Weights of a small image classifier.
Model: 32-pixel images, arch mobilenet_v2.
Data: trained on microscope photos of single blood and bone marrow cells, 97085 training examples, 32.7 epochs.
Rows from block 4 of a small image classifier, named by matrix and row number. Rows with one number belong to one channel. Each number is 128 + 32 x the weight over its row's rms, rounded and kept within 0 to 255. All counts start at 0.
After each channel's rows are labels from the 100 images, of 14848, where the channel reaches its highest value: "strongest on" is what is common among them. Only what is clearly more common there than usual is listed. The data: microscope photos of single blood and bone marrow cells. In brackets: how many of the 100.
# convs0: expand pointwise conv (model.blocks.4.convs.0.weight, 320x80x1x1), inputs 0-79
# convs1: depthwise 5x5 conv (model.blocks.4.convs.1.weight, 320x1x5x5), a 5x5 kernel
# convs2: project pointwise conv (model.blocks.4.convs.2.weight, 80x320x1x1, transposed), outputs 0-79

convs0.63 [130 110 118 142 107  90 110 143  66 152 132 183 118  95 164 150 145 108 163 120 193 145 121 139 173  50 110 125 163 154 128  93 140 104 165 129 130 111 164  41 124  87 114  93 142 106 116 105 195 121 102 204  89  83 137  96  93 113 137 118 169 158 157 209 135 138 168 162 105 121 134 144 144 125 164 157 142 120 113 154]
convs1.63 [143 118 104  98 179 190 109  77 101 184 138 129 116  97 113 152 149 168 117 148 185  89 104 108 111]
convs2.63 [130 172 103  55  85  65 128 128  94 170 142 120 179 142 102 154 159 108 158 128 128 152 106 138 149 128 123 111 155  78 116 103 153 188  79 139  94 131 160 101 125 178 188 174 153 152 114 116 151 116 144 120  54 117 166 144  87 135  98 150 182 114  95  86 111 127 163 112  81  96 177 155 150 106 187 170 162 129 144 127]
strongest on: cell type: eosinophil (27)

convs0.142 [102 152 114 147  76 143  88 164 226 111 205  88 131 121 123  85 121 128  98 125  90 135 145 153 133 171 120 113 124 144 143 178 118 130  68  96  99 157  85 166  67  92 107 160  96 121 106 156  80 108 112  90  95 147  93 109 141 143 125 167 119 100 108 143 102 134  92  87 140 168  91 111 119 110 132 120 169 174 159  59]
convs1.142 [101 103 103 140 140  94 118 111 165 125  79 108  85 184 167  81 101 133 152  96  66  93 134  95 107]
convs2.142 [129 110 159 158  89 149 138 116 104 127 141 135 127 191 125 143 142 165 135 116 124 103  70 164 134 122 116  71 125  95 143 128 147  44  96 142 164 131 106 182 146 134 127 160 110 143 121  99  74 132 115 160  93 105 107 189  66  84 174 175 165 216 107 208 147 150 124 151 101 128 127 109 165 128 140 121 106 158 113 178]
strongest on: cell type: segmented neutrophil (63)

convs0.186 [158 153 148 142 190 155 175 129 114  72  49 131 148 171 146 106  95 176 128  98  98  90 139  72  35 170 123 174 156 142 134  70 127 169 142 126 158  81 160 132 156 171 113 157 163  96 117  69 149 142  57 104 137 173 132 130 150 119 124 136 139  93 143 109 117 145 100 127 128 120 120 126 115 123 133 121  84 153  99 175]
convs1.186 [ 98  96  74  77 117  91 143 107 130 133 107 101 106 162 193 120 115 152 122 174 134 108 181 178 142]
convs2.186 [127 128  56  85 131 134 185  68  83 133 149 161 166 100 128  91  81 159 190 115 122 128 102 102 119 135 157 102 166 133 137 146 147 137 129  62 119 139  81 105  89 147 149 135  81  93 175  76 167  89 141 128 122 178 156  91 157  54 163 141 127 121 115 113  85 119 161 122 114 173 129 105  77 174 102 101 101  92 123 116]
strongest on: smear: peripheral blood (100)

convs0.23 [143 187  98 120 149 107 176 158 118 175 156 152 147  87 108 124  80 154 160 144 124 132  94  83 141 138 146 140 169 126  99 156 126  76 151 103 145 154 161 105 131 115 119 115 101  53 188 146 151 106  99 122 148 133 167 128 133 106 133  37 132 100 193 179 150 145 159 138  93  96 117 131  73 187 102 173  80  96 126 168]
convs1.23 [ 59 158 143 157  84  79 169 116 129 110  82 112  99 151  81 124 127 158 176 134 117 156 114 156 165]
convs2.23 [145 127  82 121 125  60 150 100 163 114 172 145 164 116  96 210 100 150 120 109 122 134 177 126 127 144 196 140 125 145 125 105 170 166 101 108 146 154 150  90  70 103 133  88  99  73 154 105 164  98 161 139 123  81 129 106 102 102 180 103  70 144 148  80 133  76 148 121 117 126 169 115  89 206 125 158 123  94 146 153]
strongest on: cell type: eosinophil (28)

convs0.287 [110  83 136 169 158 123  96 112 148 138 192 135 148 192 118 129 115 108 121  85  93 156 145 156 114 119 145 140 128 109 145 179 106 178 126  66 148  94  84 125 155  65 151  77 136 131 131 162 183 138 135 132 117  96 125 164 117 114 106 134 141 118  89 126 218 107 138  97 111 189 217 116 164 143 107 118 166 181 157 143]
convs1.287 [148 102 107 137 103 189 173 132  98 117 156 188 152 117  92 173 126 106 121 138 174 193 133 150 151]
convs2.287 [102 138 103 173 160 135 101 107 164 123 161 105 142 193 135 167 152 140 147 166 194 142 128 107 151 148 130 195  43 100 126  96 169 147 129 171 115 149 157 152 121 118 110 136 123 187  78 150 161 130 224 103  82 101 108 145 102 134  73 109 136 142 107 125 132 141 105 152 138  91 189 176 178 156 152 145 122 114 121 124]
strongest on: cell type: promyelocyte (37)

convs0.61 [147 113 105 115  91 123 126 151 115 145  76 106 121 106 142 106 120 146 127 128 134 103 147 140  81 149 104 148 120 124 155 108 191 140 150 186 122 151 156 132  50 168  96  99 105 161 148 127 127 102  89 115 117 112  90  91 158 157 169 155  95 125  52  99  36 102  43 152 136 138  75 100  76 136 149 129 112  61 107 127]
convs1.61 [194 110 163 144 142 152 102  99 118 174  78 137 100 118 150 108  91  80 109 131 168 143  91  71 133]
convs2.61 [114  84 107 101 169  99 181 107  89  47 112 154 150 119 140  95 129 156 165  86 181 124  95  99 144 155 151 130  93 128 160  71  83  96 141 149 143  65  97 118 138  75 116 143 105 112 135 101 157 128 121 137  99 126 190 199 128  88 169 151 140 155 116 119  65 150 150 142 108 149 182 125 134 110  72 113  77 104 143 159]
strongest on: smear: peripheral blood (100); cell type: lymphocyte (46)

convs0.11 [ 99 115 149 127 111 162 159 116 125 123  68  99 129 149 125 119 119 120 136  16 140 112  90 101  92 102 116  69 143 160 172  83  94 174 139  97 177  66 132  84 117 151 148 105 143  98 107 105 148 185  75 103 122 182 141 165 107 138 149 146 137  94 178 165 124 183 149 142 116 116 111 124 172 188 108 124 120 171 125 148]
convs1.11 [133 134 141 178 162 154 140 134 135 150 137 101 114  87 136 158 120 125 125 188 141 149 111 184 222]
convs2.11 [155 108 112 144 155  86 137 123 126 118 131 128 120 148 120 184 130 174 127  99 170 116 101 113 102 147 133 130  72 166 128 103 174 135 150 157 148 103 109 148  85  97  91 114 128 115 100 126 143 162 154 236 140 101 147 119  93  51 154 177  85 220 104 148  80  73 128 171 173 115 151 103 133 169 148 114 118 103 107 151]
strongest on: smear: peripheral blood (100); cell type: platelet (31)

convs0.304 [136  78  72 102 155  77 110 109 114 189 159 143 133  61 139 138  90 107 139 167 140 100  94 135 190 102 101 129 155 131 105 166 142  56 136 142 105 198 115  65 108 103 142  99  88  84 152 130 120  84 184 139  99 102 135 100  97  89 131  64 151 168 162 140 154 138 118 120 154 120 136 134  72 141 140 162 141  90 118  95]
convs1.304 [ 86  97 161 155 210  94 149 133 143 147 133 108  96 146 119  84 146  96 143 102 167 168 129 146  77]
convs2.304 [116 172  65 103  82  69 157  64 139 142 164 132 175 123  38 170 124 126 185 123 110 143 132 124 138 137 181 150 148 113 138 149 140 151 126 106  83 136 193  89 109 128  93 131 103 127 154 100 165 144 155 137  73 102 133 101 147 112 119 137 116 138 126  53 160 110 153  95  89 122 176 127  83 191 117 140  94 111 148  93]
strongest on: cell type: eosinophil (31)

convs0.119 [102 214 111 156 104 147 164 143 117 160 188 133 100  84 131 182 125 100 148 164  73 192 125 138 170 131 152 158 143 164  85 156 105  63  85 112 129 214 113 158  86 121 101 156 125 103 132 130 137 110  79 159 124 150 144 112 138 137 152 127 110 156 182 169  96 120 137  97 122 126 101 136  44 121 150 126 148 139 136  94]
convs1.119 [199 154 147 176 153 161 148 107 105 168 171 141 128 121 155 132 129 131 123 135 188 182 159 136 172]
convs2.119 [126 166 154 107 105  87  77 149 186 167 138  84 119 176 113 117 158  94 133 134 124 128 139 151 143 170 128 105  88 113  96  92 134 179 106 161 101 127 155 108 121 180 135 145 183 181  68 132 135 153 147  98  99  80  95 136  77 169  80 138 154 109  96 115 148 105 103  91 167  89 112 153 192 105 190 144 166 173  87 105]
strongest on: cell type: artefact (34)

convs0.91 [ 89  53 126 116 138 131 138 111 146  76 124  80  90 123  40 100 204  76 144  94 160 134 143 125  76 170 116 106 128  96 156  96  98 177 135 171  85  89 116 140 136 121 152 150 128 125 141 189 127 147 173  74 178 111 158 113 154 130  73 106  84 109 122 117 120 112 146 108 144  90 135 161 135 135 104  59 127 149 129 121]
convs1.91 [ 83  93  83 105 141  75 106 131  79  94 110 163 150 124  88 148 161 154 100  87 172 123 150 104  89]
convs2.91 [196 108 115 120 149 107 135  75 127 111 145  90 109 135 149 135 136 140 138 122 123  84 199  86  93 199 191 141  96 157  64 157 142  83 146 162 113 160 137 141 107  89  66 101 104 125 122  82 136 125 177 180 124 112 115 138  66  82 155 146  96 190 116 167 135 136 151 171 124 126 119 163 109 171 148  97  87 142 143 104]
strongest on: cell type: lymphocyte (40)

convs0.317 [ 73 101 135 171 120 106 121 140 155  78 136  91  89 135  95 127 156 107  92  95 100 145 163 145  86 238 140  81 103 153  89 140 153 165  96  96 115 135 112 126 102 157 123 124 105 133 132 183  78 129 139  67 183 160 139 137 116 129 118 120  55 151 135 107  93 106 126  95 204 130 100 144 123 138 165  87 173 140 145  98]
convs1.317 [ 89  85  99 129  92  85  80  82 118 121 160 120  95 103  73 113 105 153 142  80 137 170 165 102 141]
convs2.317 [184 118 114 127 149 137 138 103  90 110  88 123 114 115 128 161 143 135 134 119  66 154 180 114  86 127 108 161 177 116  81 185 154 104 119 178 129 162 133 161 129 111  63  52  97  83 114 137 159  89  90 177 127 156 121  80  96 102 156 140  77 132 171 159 149 150 192 157 104 156 117 182 105 149 141 109  66 135 119 109]
strongest on: cell type: segmented neutrophil (46)

convs0.124 [154 110  95 134  58 116  77 129 185 165 157 107 145 100 132 117 155 163 108 134 137 124 132 159 105 118  97 131 118 127 162 150 185 106 112 139 115 149 104 161  73 163 151 156 100 192 132 117  76 103 127 123 114 128  57  93 159 178 156 209 108 113  73 120 121 110 106 130 114 167  48 109 136  79 150 148 164 122  87  94]
convs1.124 [ 99 174 143 158 115 125 116 123 109  89  94 109 125 123 135  88  96  79  81 169  85  77 118 155 187]
convs2.124 [127 169 146 126 104 199 182 162 100  88 156 166 112 101  96 122 121 138 154 114 203 118  64 117 159 114  80 140 104  99 132  93 108 159 217 105 134 105 187 104  88 139 129 133 124 126 121 127 157 159 115 110 150 131 129 126 172 128 150 169 149 104  37  91  91 148 149 104  93 124 121  99 141 142  66 128 112  79 117 160]
strongest on: smear: peripheral blood (100); cell type: segmented neutrophil (52)

convs0.306 [ 84 219 111 109 135 117 172 156  45 137 111 136  94 109 117 173 152 126 133 178 150 148 117 115 183  64 134 173 115 151 106  88  94  96 107 174 127 153 187 123 115 159 100 168 162  96 164  62 175 148 129 183 108 135 145 124 118 158 115 101 160 117 132 156  97 131 170 109 119 106 157 167  73 126 129 141 147 103 135 126]
convs1.306 [148 148 124 131 170 152 169 125 145 182 136 129 120  73 150 132 187 136 140 153 139 162 147 171 206]
convs2.306 [122 119 146  97 127 133  65  96 143 158 126 101 159 167 110  91 139 121 179 100 144  97 108 151 131 111 115  74 106  88 123 124 160 184 132 156 118  95 141 116 151 147 184 187 172 183  93  94 135 180 153  98 117 123  95 158  88 122  95 156 200 120  81 111 155 111  99 120 142  90  98 118 209 111 165  99 159 187  89 115]
strongest on: cell type: artefact (26)

convs0.29 [145 138 153 150 156 144 110 152 129 129 126  98 142 163 126 119 125 124  32 164  82 142 172 116 110 145 116 151  93 112 143 141 191 151  61 121 153 129 218 101 102 134  74 117 129 127  51 147  97 135  90 150 163 119  92 143  92 138 179 161 123 168 171 154 102 164 103 131 131 174  81 117 105 114 193 157 124 102 157 119]
convs1.29 [ 84  91  87 126 108 131  99  99  93 111 179 119 131 142 173  91 138 141 151 112  82 122  80  72  82]
convs2.29 [165 182 134  77 142  89 143 111  83  56 122 161 145 115 161  96 114 143  97  93 146  82  74 135 138  87 130 111  98 158 178 121  99 107 136 207 144  82 136 110 141  80  94 136 174 156 120 113 122 163  92 151 120 112 105 110  94 104 176 178 153 210 127 152 129 142 143 138 102 103 109 120 129 102 134 161  88 140 188 174]
strongest on: cell type: erythroblast (41)

convs0.148 [103  71 149 103 135 154 105 101 159 141 147 145 108 139  92 119 161 105 128  53 150 138 108 149 103 155 136  92 130  83 177 109  87 158 160 103 116  85  80 141 148 110 168 105 130 131 131 147 145 132 171  46 132 150 119 160 163 145  62 111 104 121  65 110 172 128 170 109 147 127 213 133 178 123  94  67 163 147 154 109]
convs1.148 [ 94 148 104 114  89 188 162  99 113 115 183 180 146 120 103 119 139 116 113  80  90 119  77  96  97]
convs2.148 [ 81 168 113  86 179 179  97 128 146  78 154 150 107 137 152 112 121 133 142 156 216  98  85  58 214  63 132 120  62 119 126 104  97 141 154 112 145 105 153 147 111 124 132 123 129 172 150 141 142 122 183 100 119 124 132 127 175 161 147  83 115 115 118 113 119 154 131  86 110 135 185 138 137 129  54 132 174 124 145 122]
strongest on: cell type: erythroblast (46)

convs0.19 [ 94 118 143  91 142 137 150 138 131 163 105 141 133 103  80 119 128  70 164 121 117 205 107 144 166 110 110  89 179 107 136 106  67 131 130 124  91 159 117  97 186  94 115  90 116 122 128 167 138 139 143 143 153 125 168 120 140  99 106  53  98 135 177 173 144 153 184  79  86  91 108 195 114 181  66  82 117 113 110 115]
convs1.19 [ 71  77  92 123 139  90 100  99  94 156  94 136 184 133 136 163 122 174 142  87 147 174 112 128  99]
convs2.19 [ 75 137  94 104  61  80 107  94  94 159 104  91 105 108 104 115 185  98 127 165 162 144 137 109 158 141 122 133 120 137 101 122 151 147 129 146  47 123 173 107 156 176 144 159 185 160 113  18 121 148 183 153  93 123 137 106 127 134  88 146 121 128 110 129 110 154 158 150 119  87  85 159 168 143 122 165 142 154 175  97]
strongest on: cell type: lymphocyte (43)

convs0.22 [148  68 119 115 113 144  79  87 127 160 167 164 101 136 103 125 151 164 128 137 167  80 111 160 193 155 138  75 108  88 107 182 109  96 160 154 123 160  64 123 119  71 161 119 128 176 174 116 157 104 172 164  91  98 133 133 123 122  72 114 146 146 113 152 106 157 196 139 116  69 165 129 149  78  94 107 124 175 102 137]
convs1.22 [128 212 103  82 113 127 141 165 108 116  92 121  85 156 122 166 144 136 119  78 132 108 149  70  95]
convs2.22 [ 91  89 128 163 157 141 104 133 180 111  84 132  84 171 103 127 117 101 101 136 144 175  93  88 161 140 102  99 102 113 117 107  87 143 151 102 132 116 144 116 148 110  66 112  96 134 105 182  96 188 182 110 155 179 152 156 134 158 116 105  69  38 153 112 129 139 136  98 154 125 123 185 127 203 115  90 132  95 133  75]
strongest on: smear: peripheral blood (40)

convs0.138 [140 145 112  88 124 128 155 133 111 170 107 122 131  98 110 160 111 102 143 111 103 137 103 118 157 128 122 117 150 158 148 157  70 157 160  56 124 146 150  42 115 120 126 117 116  44 155 150 114 137 128 116 126 143 179 131 172  94 158  26 122 140 173 170 154 163 101 130 104 135 141 152  68 206 106 180 101 105 137 137]
convs1.138 [160 159 166 104 105 152 107 144 139 111 177 101 141 111 138  95  65  79  77 133 118 105  66  98 144]
convs2.138 [121 159  67  86  89 115 140  82 138 172 202 132 161 130  85 147 110 153 163 152 122  92 203 129 150 186 157 124 169 114 116 190 152 186 112  89  79 152 117 155 102 155 140 136 104 100 135  80 132  77 162 110 124 107 109  83 120 121 107 132 128 111  78  86 144  88 128 102 152 140 105 136 145 159 113 122 128 144  69  61]
strongest on: cell type: eosinophil (33)

convs0.299 [ 96  52 128 179 120 116 107  33 112 111 144  90 111 150  85 148 139 144 117 117 119  85 127 126 131 148 117 169 114 111  54 170 112 153  76 143 144 127 133 109  87 116 154  92  90  95  97 130 139 148 178 110 168 140 138  57  81  51  92 110 116 119 116  70 123  96 143 122 105  80 164 135 130 132 128 150 110 181 113 141]
convs1.299 [174 125 145 147 111 115 145  89 117 106 131 146 102 128 159  97  68  80 121 143 170  55  87 113  86]
convs2.299 [114 214 122  93  99  58 156 116 118 148 108 144 210 126  87 135 168 103 135 163 130 182  84 159 154  76  92 104 104 135 128 125 153 148 111  79 113 118 153 118 155  89 113 149 134 127  84 157 149 142 135 120 127 122 126 134 157 184 129 117 143  70 194 118 139 166 134 117  68 141 112 169  97 193 136 169 108  82 136  93]
strongest on: cell type: erythroblast (33)

convs0.51 [124 138  99 141 138 153 127 102 130 166 123 100 160 114 135 193  69 137 124 128  63 141 152  92 158 112 135 123 138 108 103 208 134  75 142  98 155 177 146 108 117 132 168 131  90  80 159  75 131 145 122  96  79 135 142 134 139 135 168  69 128 103 187 164 219 165 144 119 150 152 177 100 133 155 143 188 114 122 163 162]
convs1.51 [164 137 165 101 171 106 162 140  85 141 179 143 127  90 152 137 122  99 164 149  74  84  84  93  98]
convs2.51 [127 122 126 168 156 144  82 127 203 100  98 101 109 229 104 133 118 152 137  87 124  84 187 130 120 147 147 113  92 136 110 102 179 150 136 138 130 113 119  90 119 156 175  91 129 178 152  88 150 183 141 117 148 163  95  99 106 147 130 116  64 105 154  73 120  90  76 115 174 136 147 145 155 178 126  70 128 119 164 101]
strongest on: smear: peripheral blood (99); cell type: segmented neutrophil (56)

convs0.284 [140 139 152 129 134  85 132 125 103 136 153 102 147  92 176 103  99 143 133 144 181 138 170 122 131 173 156 159 139 148  80 107 176 196 178  93 135 142 102  79  82 154 152  70 122  49 144  87 117 132 118 126 124 153 119 111 130  74  96 177 163 120  70 175 126 104  96 150 162 187 153  99 137 179 113 193 117 148 140 134]
convs1.284 [121 136 117 154 123 110 112  72  70  90 105 110 146  74  72 139 158  94 129 118  78  90 157 167 145]
convs2.284 [157  82 152 153 165 107 120 123 123  93 102 138 102 104 164 130 150 139 132 111 155 138 154  97 132 121 177 121 122 181 107 100  87 135 180 160 124 132 156  72 187  67  83 101 156  60 122 115 197 112 145  90 195 147 132 147 119  76 128  96 110 128 192 172 129 151 135 116  95 100 126 163 131 171  76 116  66 149 156 149]
strongest on: cell type: erythroblast (33)

convs0.26 [104  71 135 112 122 120 103 112 112 144 167 145 111 121 123 122 160  74 161 120 155 186  80 166 141  98 102 141 150 140 154 119  85 166 167 125  85  93  93 103 151 121 161  59 153 121 160 110 186 120 146 156 109 122 165 128 118 111  49 118 121 130 142 174 181 114 221 130  85 109 161 164 155 157 126  88 148 134  84  80]
convs1.26 [114  77 159 109  86  85 142 175 147  96 132 115 138 118  95 202 163 114 136 146 155 177 152 106  93]
convs2.26 [117  64 125 156 104  83 133  92 123 136  75  70  62 138  77 175 166 100 113 166 148 156 186 101  98 162 134 156  69 129 108 116 173  96 134 164 100 126 130 149 152 128 132 134 154 181 109  78 134 141 204 156 123 153 160 118 124  92  98 110 126 160 135 148 123  96 135 184 134  78  93 183 125  88 169 146 135 126 132  91]
strongest on: cell type: lymphocyte (36)

convs0.66 [126 113 131 108 102 112 135  97  82 190 102 123 115  93 146 105 102 113 148  92 178  99 132 118 113 125 126 120 151 146  73 110 153 180 185  92 113 108  83 103  98 192 137  63 163  64 148  89 107 147 126 114 160 124 165  80 166  60 123 131 130 148 127 218 144 103 161 150 158 168  76 112 147 149 125 159 107 139  94 105]
convs1.66 [120 162 188 123 155  79 156 165 117 113 107 146 145  84 116 104 113  94 117  96  98 106  87  74  74]
convs2.66 [113 103 165 182 163 206 153 171 133  66 130 134 113 108 158 138  91 105 149 152 112 142 156 129 116 181 163 168 114 158  93 132  79 127 194  77 173  97 107 139  98 163  89  91 134  95 156 158 132 135 153  98 182 125 178 127 152 171 142 101  74 123 146 124 117  86 135 131 174 164 140 157  89 151  70 103 107 103 160 112]
strongest on: cell type: eosinophil (30)

convs0.310 [117  95  89 130 112  66 162 105 101 179  81 114 107  82  83 135 131  98 139 149 169 119 156 174 147 105 107  85 177 146 159  83 156 102 118 143  73 129 126 129 145 155 171 154 109 111 150  88 119  97 158 110 168 115 147  92  81 110 102  76  85  73 170 118 129 157 181 139 135  33 103 154 125 165 138 112 107 113 130  80]
convs1.310 [180 167 149 161 128 151 145 133  94 119 105 112 118 109  77 141  92  71  79  95 119 120  93  70  99]
convs2.310 [ 45 144 108 137  98 134  77 151 122 157 126 100 100 159  83 124 146  86 127 182 152 169 118 144 184  91 125 126 128 105  94 140  97 152  71 110  86 146 137 140 141 178 158 109 154 171  94 133  86 134 171 106 123 124 151 121  92 168  71 115 121 100  93  81 116 123 126  73 142 103 146 147 156 129  63 106 194  99 134  57]
strongest on: cell type: lymphocyte (36)

convs0.90 [109  69  95 111 135  90 166 101 146 146 102 123 128  80  95 109 137  89 136 138 126  97 123 144 154 119 125  49 126 131 128 126 107  49  90 121 107 189 114 123 144 136 140 137  92  83 123 126  92 143 193 117 134 156 147 104  56 130 116 104  96 112 233 110 135 146 159 125 118  35 141 164  89 142 118 117 128 123 167 114]
convs1.90 [181 174 166 138 133  99  71 104 127 128 117  96 103 143 144  89 133  66  78 133 106  85 101 153 156]
convs2.90 [ 52 190 129 167 112 110  92 103 126 121  78 102 135 148  92 102 152  81 155 197 149 191  91 147 181 103 107 143 118 122 121 105 104 153  90 119  62 111 152 117 144 194 137 112 146 157  70 145 151 129 181 132 112 146 160 130 128 129  83 152  87 112 116 134 107 154 135  69 133 104 153 167 155 149 110  99 178 102 138  77]
strongest on: cell type: erythroblast (33)

convs0.152 [113  60  73 126 120 124 125 144 177 123 167 102 117 168  73 147 134 122 112  31 100 180 112 129  96 169 125 127 158 119 161 181  94 191 137  75 122  98 153 135 152  87 120 124 121 103 147 153 192 141  80  94 135 133 146 174 116 149  82 132 115 132 134 119 209 109 146 109  95 134 138 159 137 118 115 116 145 197 114 151]
convs1.152 [148 178 177 155 134 198 120 104 129 162 136 135 119 101 133 151 146 138 112 159 170 181 156 187 160]
convs2.152 [139 164 122 126 110 147 113  95 172 171 189 127 151 158 134 158 140 145 121 149 161 114 160 128  86 160 105 186  59  77 136 142 189 166 130 139 136 136 151 161 117 132 128 140 130 177 101 116 135 123 209 153  29  83  95 119  87 119  96 155 154 161  96 123 126 122 130 148 152 101 136 123 180  77 185 173 146 148 103 130]
strongest on: cell type: promyelocyte (30)

convs0.132 [134  88 160 117  96 125 109 174 175  95 197 138 159 115  92  69 140 101 108 129 168 124  46 154 161 127 118  95  98 103 142 160  94 139 152  83 129 117  78 102 152 108 184 152 163 138 151 170 120 144 146 108  97  87 114 135  95 131  70  85 119 149 136  86 142  45 156 115 154 101 128 132 146  84 113 119 201 146 138 107]
convs1.132 [174  98 152 142 111 124  83  93 179 124 106  69  97  82 142 160 119 101  98  86 128 166 158 139  89]
convs2.132 [175 118 123  82 178 100 120  72 122 137 135 157 132 134 173 115 113 143 127 119 164 120 178  66 117  98 138 168  90 127 124 122 161 169 136 123 143 133 134 151 128 150  47  72 126 141 101  88 235 143 129 187  88 126 115  62  97  93 140 133 152 147 153 178 156 154 173 170 113 152 133 147 135 182 136 132  99 158 130 142]
strongest on: cell type: segmented neutrophil (60); smear: peripheral blood (48)

convs0.34 [112  90  92 116  94  80 117 110 106 148 140 116 120  79  88 111 127  99 174 175 152 147 140 167 157 133 112 114 141 135 107 125 101 109 147 151  59 123  62 148 142 140 128 117 112 156 148 123 114 142 184 123 131 147 168  85 108 106  86 111  87 105 156 155 132 115 240 105 143  74 138 175 104 129 106  61 162  95 124  52]
convs1.34 [ 88  84 110  99 135  87 117 105 106  88 108 138 124 124 157  63 140  92 126  92  56 112  90 127 161]
convs2.34 [183 121 129 165 156 151 150 141 131 123 144 141 133 163 192 112  91 151 111 108 125 104 114 127  83 100 111  96 124 148 136 114 174  82 130 127 171 112 116 154 100 107  83 124  92  77 148 167 101 136  48 140 146  91  80 123 150 131 206  89  82 184 109 185 156 139 113 158 146 203  86  98 104 125 162 135  95 158 155 170]
strongest on: cell type: lymphocyte (50)

convs0.98 [129 122  78 133 118  51 126 121 102 190 145 113 128 106 106 134 148  94 166 191 117 156 118 147 195  96 124 126 181 124 116 159 129  82 110 124  59 129 116 111 147 136 140  88 109  84 148 143 165  91 180 114 119 122 159  89 131  74  86  82  83 115 142 141 170 133 179  82 112  66 142 185 112 163  90 135 130 140  90 102]
convs1.98 [ 49 115  79 106 148 104 133 122 136  97 107 125 121  84 137  73 109 127 125  96  75 102  71 101 125]
convs2.98 [138 118 140 191 158 213 130 144 133 135 108 116 105 167 200  98 111 124 127 122 112 130 156 128  75 101  82  81 124 139 127 112 155 104 112 163 153 111 108 159 183 128 127 173 111 107 146 173  84 174  53 122 136  97  87 131 174 131 115  72  93 119  86 183 158 155 111 154 159 153  73 112 126 109 150 117 108 176 143 177]
strongest on: cell type: lymphocyte (55)

convs0.77 [121 127  93 113 136  48 116  98  76 122 149 167 146  91 143 109 125 116 191 132 158 125 103 166 122 168  90 104 156 131  88 168  87 141 153 156 111 152  87  81  62 107 126 102  57  96 127 151 137  91 156 129 175 121 205 128 117  52 118 112 114 169 132 137 129 114 133 127 144 102 118 125 128 215  82 135 121 126  93 108]
convs1.77 [144  84  94 130 168 138 100 104  87 171 155  96 140  80 129 136  86 124  80 129 166  72 150 114 174]
convs2.77 [ 95 173 149  88  44 129 150 111  67 219  79 124 143  68  54  98 159 120 144 155  96 159 129 151 144 159 110 170 159 100 130 103 115 125 104 130  80  88  92 164 123 182 130 123 115 109 114 120  81  88 139 134 126 143 163 126 110 133  74 133 155  69  95 122 102 133 123 121  91 106 121 133 143 155 131 139 132 104  62 117]
strongest on: cell type: lymphocyte (39)

convs0.115 [120 194 119 131  78 126 154 134 102 157 188 139 130  72 135 165 128  99 160 187 114 149 112 144 182 108 186 147 139 117  68 131 132  69  91 125 115 239 126 133  74 159 109 168 112 126 153 141  99 139 117 192  93 101 125  71 129 158 105 112 148 156 111  90 117 129 132  94 146 144 121 148  74 119 132 141 143 110 155  97]
convs1.115 [194 135 149 126 192 155 145 129 134 140 159 146  90 119 155 126 154 156 145 143 190 165 160 147 187]
convs2.115 [ 92 134 164 105 110 123  73 122 164 139 143  87 121 181 104 111 162 103 157 117 146 114 112 160 132 156 154 103  92 100 108  77 112 164 112 159 115  85 149 100 142 164 140 149 183 164  69 115 112 167 152  70 137  84 113 178  86 149  87 128 179  95  91  79 167 120  96  97 161  73 128 140 198 132 130 122 173 179 101 105]
strongest on: cell type: erythroblast (35)